Rows from block 2 of a small class-conditioned image diffusion model, named by matrix and row number. Rows with one number belong to one neuron. Each number is 500 + 50 x the weight over its row's rms, rounded and kept within 0 to 999. All counts start at 0. Numbers have three digits each.
After each neuron's rows are labels from the 100 images, of 14976 (inputs lightly noised), where the neuron reaches its highest value: "responds to" is what is common among them. Only what is clearly more common there than usual is listed. The data: photos of arthropod specimens (BIOSCAN-5M). In brackets: how many of the 100, against the usual share in percent.
# fc1: MLP up (model.blocks.2.mlp.fc1.weight, 768x192), inputs 64-127
# fc2: MLP down (model.blocks.2.mlp.fc2.weight, 192x768, transposed), outputs 64-127

fc1.564:551453473503470460471510447629522590543492515472562478475497445529488507487492489460485550548418446511585476429508467546405446667503488457488529492474573457527504506367502515475586476398504542
fc2.564:557483543525414497559431453408563387502638477521453528549524391512502465482480500493490525554442528520513557524428448464553540551528446533483520539492453588486498506422518464507509618612483566
responds to: order Hemiptera (78 vs 11.3); family Aleyrodidae (34 vs 1.1); family Tropiduchidae (25 vs 0.5)

fc1.322:511494611534515524498476500527499560473439455372500442483479509571459520533462465508579538511487508489563506458425534562552554578468534556412517438535489479436503440507513480460469602521469410
fc2.322:513373439468428445485517579547487506535522446591548526538495566496532433602461530457529422583459564476493402532480551581432473473538575453455501493474496525436508439469525470574446528457469478
responds to: order Hemiptera (35 vs 11.3)

fc1.90:593454601542530531456447513473549505545491476451402525571471625515466485506453504496532448501438442497424506447605440456515466444431458473559526511431502458532478554535525413477580579551479488
fc2.90:432429365483443512597512568511574478399477455504518533529535462456469481428422529446566536564372433495533557477460513462578519482498473503486449474468453405439519509525489509443462445465422477
responds to: order Hemiptera (33 vs 11.3)

fc1.84:465489565475533530512517570478515451508491457505466520498472544577497401535451457489558557451399483461491458460440418478497509462517499525502557457452606447532475481451524529491468497636595529
fc2.84:531492525528483526463530544609618468520520513536482511483493534473536543512520557569502528495506493530421570541521490474502478434496586575463476555509518478511522457519463492498491502391474480
responds to: order Coleoptera (61 vs 16.8)

fc1.605:544471547407500500487549578529598544483507493535471561538571569420529548486402494492558506528510491470507532423456579505474527495504486501408555542598496486597483442499560388402499558449569448
fc2.605:527455525462615458503408440487479557571550443418527423460523474582445494399455529474474566534612538477594474543506570459526462487582515587513488365503496445501518414521431511574501496486538552
responds to: order Hemiptera (29 vs 11.3)

fc1.271:465503442488697484538524486532503424419484501448492482514479459485460472530505505514450493481484462509447557538475454585636494576494493482503467466430490487489514480584513520455451511599483574
fc2.271:512511597512681476527467501467508517575420488490553529530468519537508489514511520475492474585426522540542522374434514409379554454431504431514523513508519503498529636519530447489488528570499482
responds to: order Hemiptera (28 vs 11.3)

fc1.745:481561487529466604532515512493492518505547513507499503497489551579519541465454577517427511506393635536421525518479459523503609435539421486566623484521550520453624507501535595496473536465470553
fc2.745:473602500484535535497555496506513506555575453537423474458504604481497554475529552441423537525475511550515445546413479584534542489548499526528548446456558503540605595481445477335496519560581542
responds to: order Hymenoptera (41 vs 20.5)

fc1.654:490437557439535511500520505507486460540520548450516486478467549504549485439370455553437487488505463529545454515485487601544425469491553467445569467510371438627513444495566433434505549485504484
fc2.654:528494507466551601574559448425503577616466433437510505471465582497456547421397523557441560485487536471512592513481532378513564490487509532484451543455464460590381465498462502581500560524498505
responds to: order Hemiptera (46 vs 11.3)

fc1.13:510513535512520471547516476415499451579551505392522533475495441474458591511521555564552491514512524499481410514483464482528532503491562496384476495553573427491563525503551408545474549409558542
fc2.13:535461543457588538509503482535558556501485516548427429502490389495442471387482426478510556502620472477507495530467581530485534453439579528576609552487555575456425510508377541474522536536521450
responds to: order Hymenoptera (51 vs 20.5)

fc1.176:555516622462483459568555457478495463353563497554572448450517583476507447510478407513614561453449624500451537515498489503522544545596461511531522432502517452497568503536477489378497575430375518
fc2.176:473502535494509493525558483528508531432556457539529510529443579438443537425428590547546504531447539528505477528510488528513433486478473467491463521482610512489489559517474446432511596427485505
responds to: order Lepidoptera (38 vs 7.3); order Hemiptera (28 vs 11.3)

fc1.508:485482423497564385433457434514555559496561495534593429447501592503448528475525492516474532442535406435581560373521536428482456542457506443521551496500461482517478508453525530578508471629569564
fc2.508:478544538559455570547443459533525537576565598523450481493559438475399449453442490593489468419439447442581412540446562467510566584478447475527443458428522483483421454595524558494540515586449523
responds to: order Hemiptera (42 vs 11.3)

fc1.94:488497549474548522468562506409552471537593509547614455486504583573496577505446591521451449494507419459520566409446545398525500519461526459472553505568535408503413521482463432470523513506607433
fc2.94:459446544507530517495495488441467591413501569515411443529537441489487478452462521496440460505405544559488457577445518451514520448499502540522494484475424505513472613489535474455481602528545525
responds to: order Hymenoptera (44 vs 20.5)

fc1.210:474486539534503495540493408504506480421574596510468515533440647508444331471544575486583551493479560438457417521492479496517439490472476454502541569551472458480457543646492514487525413565430576
fc2.210:514522512501474506473554466512449415533400537600526542458453562491417393522535474600509571518431514473470497486453470466492515538472436561544508476511581472517635445427544474533518537413529509
responds to: order Coleoptera (43 vs 16.8)

fc1.577:423540492490457542460439485548601618562510495487532544560529509485524484524444567445523454449416384516511579402552559523504532553498534397435509418525494391556547431450454528474496601491486521
fc2.577:520514450528472504522533552502515482601499455529458482518498475525411571509475532491430525515461527442490472546464615543550534565541539412476566501477520550511546435577488547472536588521472457
responds to: order Hemiptera (66 vs 11.3); family Aleyrodidae (37 vs 1.1)

fc1.8:417490567539532596596434556515559534471530494548578430439442405557595463519473512442543505488595565460609421469529442475489529507506485477488488510464463482475427578582485490485531522553477581
fc2.8:504508538468539465515544507516534490642484478543420511470564480510404451518534509504549489585616479533502445621489506554464451566537493518508570472546462581498482444519542520513567517525503497
responds to: order Lepidoptera (26 vs 7.3)

fc1.460:503496587508578496493530456538489475412503517508462389614491545429464437427453548498479446480465461526428488465521398520413511569467452557514555457551552532500630454462459473434524501560464571
fc2.460:504456550542568558464493563500520514488539442595486504428440562549560379507470502478497478556491497492504467407543465460485425484462487423487427514492564466494574517529503501491533410509576482
responds to: order Hemiptera (44 vs 11.3)

fc1.588:471493540447513492573509479486526505462555551505535583566518410502462553478486417462549541494534467519472535500514449527581498557576428485527546536462587443489524460442511481496483462561480540
fc2.588:596471613583569512509350543537539476414426487518537494455533515501543511430470523501505577625519557517630425451498466422458573481526564451410478526534543551516490546596528493452538541513531417
responds to: order Hemiptera (36 vs 11.3)

fc1.214:449622488516545452515494490540510491491471481494504493484415491492497578527521556489538430496445362604478475503547418432470575461439506558509424538497543589532445549521497620587488472495492501
fc2.214:432556507474506549501573554534484544513576509427564491407524453405440534458564405457506598523606399446489449562570491495490527481563516501580634516552594441446569574497507561536544455454435504
responds to: order Hymenoptera (53 vs 20.5)

fc1.124:499526393451547526519496527502505508504478387472528538476545443415488523495426506510472514500481437431524480450513457530486460553485530464393471451433577490471593483494484448414448534528513556
fc2.124:537445508502580472521549464449508493606596539589496574550483514597476467470386415478468438460535505507457531460515446472518471490431560511572503545511494446478465468515481508444474555564521488
responds to: order Hemiptera (54 vs 11.3)

fc1.540:415532572539414479482464496506488460458540509542525505573461492492474591440477429479520500502468472499457491537558478500674468565470507497509529487551414512570524517542463411536570606449526571
fc2.540:517488501538542497519596459346484416519474439478532440541467605484542585406453487582458500529487503512417479461555461535505482494460507521465481492484494447554553502526556550541538509475512489
responds to: order Hemiptera (66 vs 11.3)

fc1.708:485488483469531473531431547501471437561562535413482617521568558548521567463456534430480526519477618350490434630571456538485504548498478543490472458533436452657444532557404527386555511464489536
fc2.708:573466448478518475545427331464476544479599518550547457604510475519553555557533535474424493481565579468479479532528479537488518528490501440439544471439447468466566514455507598439516467609520532
responds to: order Coleoptera (36 vs 16.8)

fc1.46:465557478452458522465574415466454542332602461447532472447466579478493482535563508516453557530435477453462478511517379520488525607481501542490483494467497474405503410403529559499569545489510554
fc2.46:476522536499496524451557533487435419473505450470478558584449525531531512544485465480512394511514547506480494471446455629548511483544463458433555430537473540473567496448469648436562508489469496
responds to: order Hymenoptera (41 vs 20.5)

fc1.625:407445500560466524436387466473471433486517552475470532568531499475553593508483393492504494475388555613510504518502372542514411472534500575514551470480496477548551353456504500500587575455506589
fc2.625:543547514485518542384506516550488489417532554388474497470432495452344576443503473656525532503488499452465510427443469463500491529457509514466485520497517506529440559545484561447520499505509457
responds to: order Hemiptera (32 vs 11.3)

fc1.529:515588537507549438483542482604510508534520491463467537540510543494537530451553488503456591516463448508420429480498503536526473422514549491498540528631498476528596520477495482539498508421492486
fc2.529:502551532496583525446480519498583466493529486521497466476576622538516542557511478429467537550572522454519561437454524444533529480514562523557487509450528474555492463479467509413575545551523526
responds to: order Hymenoptera (42 vs 20.5)

fc1.697:557525537560489501513552517491449458517505532449430544506410532548445498525481409521454531538389523577457522509402455424488478461509521596579622519376544477504538521546510518455569536412533521
fc2.697:465440541509523488444472526534524458442486508458554541505512487491403520483558465500558566473534574433518570325410486494561465521455498520406485515489541482511404521468538540559494439491524536
responds to: order Lepidoptera (36 vs 7.3)

fc1.578:526459562512451496410559531525536539637531536523502413434562487533589534484509514486565574492459412511431380499484445591579492530489499486493469491510542447548551460519539450586538557512564504
fc2.578:518552481515407512557487526399474414511481474480475493475505514531521511408596493536488509502485544545488563479563543538467557446489606506543467509542501442510518510566437476495484568334500524
responds to: order Coleoptera (41 vs 16.8)

fc1.283:485522639451422479602561489516453486516507497513484575535544444500497458515534493571503493494489383413584468485452470525482481544453475399523576563555534499483508566429528470525535529493462502
fc2.283:485427461496579533472488484471535512459529528529429520505569488585448409481476538473543489501482588431500502504516491517647514504485554562494523480499531499500481456545479509492463595495471530
responds to: order Coleoptera (52 vs 16.8)

fc1.250:496632518530518500592491436460526522457531456490417500472546408448596526531519489508529605509453447481444539497522595421435524417448480498534614521412472493559561558599431462439489561505442491
fc2.250:525559428527504509486427463503525471501435398441509516492490428515452525546565526478456576519475470589486518416593565454454458521597451532518589529495488446565407523613498547451453624516460411
responds to: order Hemiptera (34 vs 11.3)

fc1.233:502628543438555472499533500472599606519535502512559550576527417452547479521528549463468499516519447478534562492490516510528576472506467498472531411552487528464487413458456411466478493614576447
fc2.233:517492491516487469515544554544371475492549485455489520497480589611518540441558520551460491449456486470474500570440479552410586423479461416576441527452423422460535536501531484430493505478430518
responds to: order Lepidoptera (31 vs 7.3)

fc1.754:483508469467417553537582451396575429452527422436558444508484478549482486464501468515426539521429443474564518446409490521428547561437507461475485483538542528467505464326455437536560473529558554
fc2.754:476498483463504547437505586440519536432549543507440490532539550585451495485469491570463436507517578511508510449484447503555539477493425450547528500538532591463484511426444450487479477586519468
responds to: order Hemiptera (33 vs 11.3)

fc1.566:491516537551547512527522537536507536440519493523493511519503470521471436543451390490620640493550509453500526469443425420459468527410512573452504426505491543436454591505487523469498488421442448
fc2.566:455509522501500465383572530626553581470558423520513460548551505475491562469507486502565464384550638580503551546473497496524546492397530507481441486499560487522504575540479511502395440458458512
responds to: order Coleoptera (89 vs 16.8)

fc1.418:398580584522496504446553471462566444547512566499537531563473483412519480481518419494389525489436506543459549463422478580564495546459506517462575483504398500500544370534577464437532577549493629
fc2.418:579438503453475528490555595305490504483481412487473538580460544583404578424502495528493560528558528490441539498523453394569496534524513507509521495464606461529512523513501486431507495407471444
responds to: order Hemiptera (74 vs 11.3); family Cicadellidae (26 vs 1.1)

fc1.553:473498505491481467517558493457482551539542526449551494482481537516513485539430473521536485527450394505524460433564475521521439503521532456498539478507441525470517402419496526537599538533590564
fc2.553:492505449508377478523422538447524523609558361492490453470469583427398549416468535600477511497505467476533528577603504466547523567492480527461455550499479493471537457448533540580517551466483447
responds to: order Hemiptera (44 vs 11.3)

fc1.68:508518467463549498465506490550436561656520435471571448517498519470545442568506554629543527493505444518492531563573485502471484550465479518527471510563445448533555503485550548557510475425449550
fc2.68:611503547560545554534560475557498547330450588472492556538489471486484585530514470485528555532424616426473465472497540505482461630515463452490505528512492573563434511567429553509570487509541526
responds to: order Hymenoptera (41 vs 20.5)

fc1.43:485443533541515501439484563488555441507454462485525452451489498485459478530463453519443469554492575582459550453456554594492474472454431529400545476426492415453510437548515434468496489452528580
fc2.43:496473501498543477523503529490462514447496592514543426529456553480451480544484448575530427450593501538483466395531545542639534479528505570475517451510548515440500516490579566471469539420524453
responds to: order Hemiptera (53 vs 11.3)

fc1.312:538501420422521486440457480486404496452566463451496416549429493539524510475515497487461465502524568445498455642529545516490505493478447445557345619481506558439552527478584472427473471504517550
fc2.312:447501554513525496474363522516422557506472506488544508472517496499529543493534482460513561584582515406567552453492508517587500504386511471427616367480438498440467493460441565550454500503489476
responds to: order Hemiptera (29 vs 11.3)

fc1.93:541494506489481504538526507549565488385421541465457596459515457508538451601532468531486413503493485492500461527480449630470511578502427533485493506474435532537495510344472553559485482493477466
fc2.93:460543612481541512503410605490535453403445347541533498485563457500492430572553546502505543506485535439506476426487437422613470608495520489514547513533519554446543500473524493599523469576498512
responds to: order Hemiptera (43 vs 11.3)

fc1.542:514588496519566476456549464420539481473483497514460426534476499554443408455504489515441541484413498495504485477537443599533488435547533388451494529445459298472469474380506431502453461566547458
fc2.542:575448473533521536564463551638521486354502483561523500484584498488518390423467486461527627596422519489497449490443405495622470516541476567505538507470433421428460566451516436501545469419522520
responds to: order Hymenoptera (45 vs 20.5)

fc1.60:411422474467528550505461538433459472469494500451473471448449530473567415534522462444524512521539565414544536491503488542543508580516555475420499436428429580526355512455488565459524501573508410
fc2.60:515421497533558507553487547517543593321523377489469455531545402437466439552554543500511571553407475541567422498510560455506471575525397512545511551468431576484564588465545559510496558515571494
responds to: order Hymenoptera (45 vs 20.5)

fc1.726:535497496497501508535517526537544493439499480556558529434557556511565469529463512445520477487458442439622482435525513548510508537574513495456479440504481432571487434418501444408460491449492519
fc2.726:523567545508258424531388473537471501436419320437507516482462510459566532507540548552481635515501542493549441589476485520414489508507561597460511547471506462537555404455506545513506545455436437
responds to: order Hemiptera (41 vs 11.3)

fc1.710:501590477439587503425460433474496448418496456544546450490418604469469499465512437485494450507482433599431473449553407463471533506535519462562558523563488504492482539447431557474510552489416439
fc2.710:464529492554534462565491500506417450491442573582479482454506512490584526478532450587448436511433485436468536525439415555541458569546485562537450416511529464500526524513490421453566522428429525
responds to: order Hemiptera (47 vs 11.3)

fc1.413:528518534502483437478514513567419559521562541443587534554530498461516487570501505479483405539415508353468465531445466552587459451446539484441519463504501488543516485498426437426525507467591468
fc2.413:503505393611502514526580388584491502515552445423479430456538441507460443370543506479459625472518574519529549484479506545510573478466453504589521526514457519535487444536518568471419520572564487
responds to: order Hemiptera (39 vs 11.3)

fc1.80:577483564498585516449590457462486423365532501496504437552473512511508511514459497530452457498491472517447471495515358636470485499501403514442528522532524394548547541492541491518465504524470524
fc2.80:474531668524480552545550529535489426535382477587499451431456603543543489500510468492473474588584543504510544457478502502587485474497550515521390543548450563520507467464448572464544446514488498
responds to: order Hemiptera (42 vs 11.3)

fc1.174:478544475538441537390529479510544547498484493504501483510460451468451558541553514522490465497581387481455450614496451456434488485443566495469473478518395587555646477442389484462487534538496546
fc2.174:489487481466505476540489461464487525360510564464478540493506577421550482515484475509505438457478509529514494417464497478486445522474561476524517453494582466512551466507564441495481498425440579
responds to: order Hymenoptera (47 vs 20.5)

fc1.148:521496444596520542484475441519492543461549453446467530534502524471496574392444534521541391485434515401359553527491478406449554529460486423397564431481561524474443568518511455519474464464534488
fc2.148:558531509493541541492582438523433507477557525526453504472491496548479461553572490548431531458566445403527488516544439506535372488591499534589446419541497573555543412491491499486554489395482563
responds to: order Coleoptera (50 vs 16.8)

fc1.738:455499511460531389504496461412455473515444509458532536475421540542473533511461489518480491497359485533491512490518507488515423470483541487478515497419515440506412492448491460484571498486462495
fc2.738:481475488543496491480460546482481553510472547509550525445504446501535434526425463519480500462543480360561468493447452530430470473449549530462471594496437512455478485528517447541548565497490578
responds to: order Hymenoptera (58 vs 20.5)

fc1.626:496540520552521551518518568439547446496469461392537398368432564531469449497465513445486544537395406491425538446537469506495439538452406554529498485552428458490592507509427417474443506492561544
fc2.626:490520478451525480485482583481550545438501517574510495593534578543540460599465632448537510500487501505445488453471441550575504524466494513488391488511482556463476508447506513398486511483483510
responds to: order Hemiptera (36 vs 11.3)