{
  "image_size": 32,
  "max_grad_norm": 3.0,
  "adamw_weight_decay_other_params": 0.05
}
Rows from block 4 of a small class-conditioned image diffusion model, named by matrix and row number. Rows with one number belong to one neuron. Each number is 128 + 32 x the weight over its row's rms, rounded and kept within 0 to 255. All counts start at 0. Numbers have three digits each.
After each neuron's rows are labels from the 100 images, of 14976 (inputs lightly noised), where the neuron reaches its highest value: "top examples" is what is common among them. Only what is clearly more common there than usual is listed. The data: photos of arthropod specimens (BIOSCAN-5M).
# fc1: MLP up (model.blocks.4.mlp.fc1.weight, 768x192), inputs 0-63
# fc2: MLP down (model.blocks.4.mlp.fc2.weight, 192x768, transposed), outputs 0-63

fc1.291:120070154104120133096153113096103060104127157157130135149106069118139095141111138096165135179106119089169079131076143143205130114136126104152086129093115164121069162140130160093110114081129119
fc2.291:138119059137090161122145151106088137144084062129130141115149163081101162132151080166111071166135171128157139141150153132076091090092100088125108140124224137106124111183107131066140116164056125
top examples: order Hemiptera

fc1.170:111122167142089123132146074108178209186121166128133061137180162146140119114129127112169129135080132132168100147082098136117149125151190113079111144119104108144076171148111098119147125160182140
fc2.170:171151077131062109136116110089066152125123149082112133141112077140151159126155015168145116040091154157178166101126136092186100147098189143165115148143074147100125133123131146189154104146122082
top examples: order Lepidoptera

fc1.49:181133178194137168137168175127096099111117135177160075152141127121088172097079158134020062098127144112133166136141134080130137131104122122126153060167102145148162146117154153105082138109085121
fc2.49:173107161128153067108142209116156144097128070077118059095096126162176103109131128144143105191142154179195172093159231153164136110142202128104097149099129128127111144157136103143075088126133108
top examples: order Diptera

fc1.163:194108129108136082110092130163117067120107102102097123175097130130124156094133133128121149121164098141132091130230163119145133141097138112132126138091114122116137144095147096127093070139109123
fc2.163:105122172112088108103139091097128165159144156061086137129145179128122173097122121118104096078129118129108128195109119154110196179133158150142103144164100128143090148190144121080160151150132119
top examples: order Hymenoptera

fc1.697:112130165153166142127132153126104146186129150161136114141179108144137148106118170138152090135055190162101169127130192119116104103110147089140144116152131126173116123108129194143143129113123093
fc2.697:134180099086136089121136129126179170109161170157118110109121095149093097111154119125108145120113152088151136109106167159132091092203177153176138120130072090127097123172145105118123145088187148
top examples: order Diptera

fc1.309:107121127075145144090057133098089071079094128166129053154115120118135140086141072139088148081143154175104061114223137130154123139197161088113121148070093157094186116105154146138087057142049126
fc2.309:061073187162125132082100069136087145114131155104163057136162113045109138149162127196143073171104077134079141157126123128098202166078176173149145139140099082135123155137140160084109107088180029
top examples: order Hymenoptera

fc1.617:102093113155107147085173102151153156134115123173168096123135150127101114101160145164143146208163141071108175134162142128136099150146155120124140096166134144153170255122104177096105121086152142
fc2.617:156176116114145137161095148102106120112133133147033138136146104136142090165113164073165150159165009119075187111101149123087083119115146141151104113125196113186100100167119128150123143114152088
top examples: order Coleoptera

fc1.287:095156116133156135106099138153167098116111126118122178118225167123173084119116132134116163140097094094178054174170197152174166065127037117130123141115112186144159155142131121136134138195176125
fc2.287:101092153135164137108124105172135123145110106092133177127154068129036230227144157132154154129148101146105096113118176060151155132120099089106084152090148087098120120144114132107119143050104072
top examples: order Hymenoptera

fc1.552:154086104067105178077138086084066155149127187119126119112158118105180113113176155103110107143162143145082217115151193135107115189148146180125149147141116152095194098102119165162197045103121154
fc2.552:156139174140125180152087098164130124129112139087172147079112153093108141142140210092108198056149116111055184157153155125133127123093109108088109133142112151094096160156033091104127116097118155
top examples: order Hemiptera

fc1.676:159090176101157146025097136143166118120198139154124129116182133132125107167051131151157132137098099109105091154097149139203117119113123094124101115144176141135133149158107106117133106093088102
fc2.676:106141061097172081078101144163086105105174118124139139141150117115110113072143118160075083153119160143114166120138138138111166127154110084178128083137122159145103098187126149061109076233117112
top examples: order Hymenoptera

fc1.487:158151072128108155143111035088108140165182114097104162100112112124142075174121108139133080150136134117094121120155115149156115126131091127091077130103121095114136132156139151139113056106112136
fc2.487:156138149135140102121110145115175120133130161131124168117087114130145149153128174030102058142138146124150113145120118140162091128090210047108123203127146062099172099106121085086110089118131203
top examples: order Diptera

fc1.93:111149157137167121149123088141108157210138118151121120110083132126208118181136158174088140124134112141114068122135158156143125130185211128134155087129140132123142128119130123136111110139102097
fc2.93:050090138145087122136108179120137140152112125137150091156107165077163129122143076153161082116101160193139153058153078110078132138000157154165142175121129139119095139059097127120097126073124059
top examples: order Hymenoptera

fc1.633:174147128106132147101135108141066153160221128114110129126066134097076120182107146165131161132163182109116184132053150134185067149125094119105068139130148153108140159128101103114112136138109108
fc2.633:163126143117143085112169063170156158086125086200143149116160078089118133141119128145077089106181167085143106186081129113136111116146095140141133185155147115106125122180143132093117126108162160
top examples: order Diptera

fc1.501:106082174173176127066093135180132167142135133134144098112102088132042152158073137128154188127152137153162153106105135102128118109119098143130090120172113115112109134137053097172181087132155127
fc2.501:172145136138148099109092129158106160141067073108127093187097151135150130132149092087083159183096121147091148086144187110086168191172125179150138082157127105098070119058118161160101166133155150
top examples: order Diptera

fc1.26:123142146091115154125188098141143135093122169140137174100125139126117140165139120097172203136108136163174145147137120154124076110126108127123127118122117134075155146124121155117232076117171148
fc2.26:071144128175113146063136125139117125113145142159094151150114037141090137127160107096163055155077127061094101116119114091163110160139081167109042097143185111090136110077116150095172141111167123
top examples: order Coleoptera

fc1.129:157092134164092135137174130164097107130107145103148141119221141137079139136158123104064104182115162100132110165132146076181081062127134073083131158166097137100049131159106138050110110142136105
fc2.129:087109102105109113182124091148137130127084154055112147096098142125169125140107110154098111103143081151153149154140183190113077162077101147186163094114089177139062140161110119144127144123141108
top examples: order Lepidoptera

fc1.292:132177142156131093086180135128136125160133124091202139203133109156120114146123121167145099146188146154133093126162149130131100151090052114162099140190089139126154116139040142093159094102148107
fc2.292:069145169069149130134157137156169147125140109127137084071116116161112124117121140121140110101105161117147203127126100130116090104079156186159131147169096154132149112197164105180121182127115132
top examples: order Lepidoptera

fc1.89:157087136189110146159117154113049108088080150140129086119140064090130127151160133183181195148127136094154132134069121133129150097144083053152059112094154125101112067154104147131133138174095098
fc2.89:077113170148110137137140138142133153141101118121137124131063141050083150130119199075119088129135203109142089156106138067066097085089112101138146125150145097121086123140134123135136106175101107
top examples: order Coleoptera

fc1.51:157127175094131042089091197102108103122159078126127112130119124104082148146134090127113114106149114077155151092169110161098097109122071118133130099127153106072115135100125110130211117180116086
fc2.51:126128127106138121162107202109155075137196106137164111128077119132069088179103085098090091119128083204088160128125129097093136144140182127097115177106113189117134127153116118159132182075120162
top examples: order Diptera

fc1.650:134167190147128080163132120085135135102171169096107148097099125152098121163144091151173115115128122103102143145148118123125112154108084169153162120114114112132114155148114099136084130125077126
fc2.650:138080079160113144164143124183150153139147153154150144078166098149097145170130082112105142084148130154157156104114075138125190120196108129128078082127124135132150126181159115117187134087107114
top examples: order Coleoptera

fc1.471:137183109095145149168119066088134099157108090108127179116122166140115140106106132109106146172132146141093146157110074102102094109143172095133081147130147190124202149129107128119125113076093181
fc2.471:159122148132052151157126130141152134136142106085139149141121189124142138122104111139104100109125137107134149127106132170090137130156167116137148125124100121093119122188106156088142112153143119
top examples: order Hemiptera

fc1.709:128148139121134099145170104104102156057166087183147047135195102105125126118092165104195120147124114118173188143119073158155152147150131112158140165220128088105133122134168115099102123106120068
fc2.709:184069105117171103178129149108100115154158177157094120132154132127070140190142139070122105075169116117143099106082154101115124178174061077120077153123123096109103130167096096155065138115146190
top examples: order Lepidoptera

fc1.66:147143130067157127117132154091138063115152142114122139103138115120163087158109128121135167128084171142173131099105099171085116121110073141124097100181120047171096165162082160114161113145155132
fc2.66:165132152096133213180154126094170118126189091186178120117134128141101119205106178148110137106122123121047113118133123091141094145099202116163136158135100125139142145146183115178150151133064197
top examples: order Diptera

fc1.223:137111159174126148041132048069083148108131157121100148165115077159135077187125110115124162188077098083137166138085116136191125117140079095100097151156133116101165173111139119146133158155165120
fc2.223:175145067084122126113121115095094128119089106094032158132136204129132158106106161151190144123173118146158114101147118131136136129152059090152117087092193150143100108133090112098117149114147144
top examples: order Diptera

fc1.308:151110182111117080123109169091130114078122049155102156089170139134155137131108088161132127149107160171205147168108122124107122079131151116148146137168119130107148158141117099073134064152137104
fc2.308:095114126136099082145190119126145090160101121136128177155129115106117116115122139111103123145169068104115098099137122162152103133147096110090120170098156152116136183101167121150130127217136162
top examples: order Hymenoptera

fc1.248:167115152114099131123141065144141095143196134119176100082119135116128125143112125127153190148149176132148156098124146123124131160005101074130103123151066139109091141111082129147247155146174143
fc2.248:116151150140140102136102155115142141110186240098159108163159070111177128162104062145109149152068142085157116124148084137077141066096133131128091180110147110164159170108110107125170075093147109
top examples: order Lepidoptera

fc1.488:169129169085147062044134088192130110122102147090169145120104109109100149119090177137139067151101136128205179103136140134114068122112192126118114120098150136172116133163146089165143088158142128
fc2.488:117204093101120156212133111090121157157109147120113117147067069116087081169155102115163104085155195097209169120131143109105141159113146128118133152110112132134107121172123168106134247096068199
top examples: order Diptera

fc1.335:148141119163175072130177045151144141153109121198120121111112140110144097166094097090160165148129141093140191105135126118032145123177121114153093096061113094097120134142151145201079125140124124
fc2.335:149165146122164182146179186100155140196117052181098121111118140127102123159146140136124163122105138150141112179146084086092081097140160163141143160123130187136177132156091138054125114148113095
top examples: order Lepidoptera

fc1.484:127179193097104119091109086139133170195138124098158182085134093125123112159187107065122148121114120097088176103153108128156149138152104145095144126136104085155124145125084156151147099109170169
fc2.484:133081162132102086089099121090175121137119085126087149143092146162141143073125076114102165106099146115107107101129171170152133108138109174115151095152108158146161146101170152142129114149173131
top examples: order Diptera

fc1.98:099127113094097188155117145141164144104115118141145178112148149162170130152177130138158139132107180180100138137056164130132087069108166052151156132090157086137112128081100056131137082093129108
fc2.98:072188137131157086165090085151124110102177112093125179148107139108124084004119152118104139099153119081140183167116084146114109177153063111155125150146100171118099124139139137135105150179094100
top examples: order Lepidoptera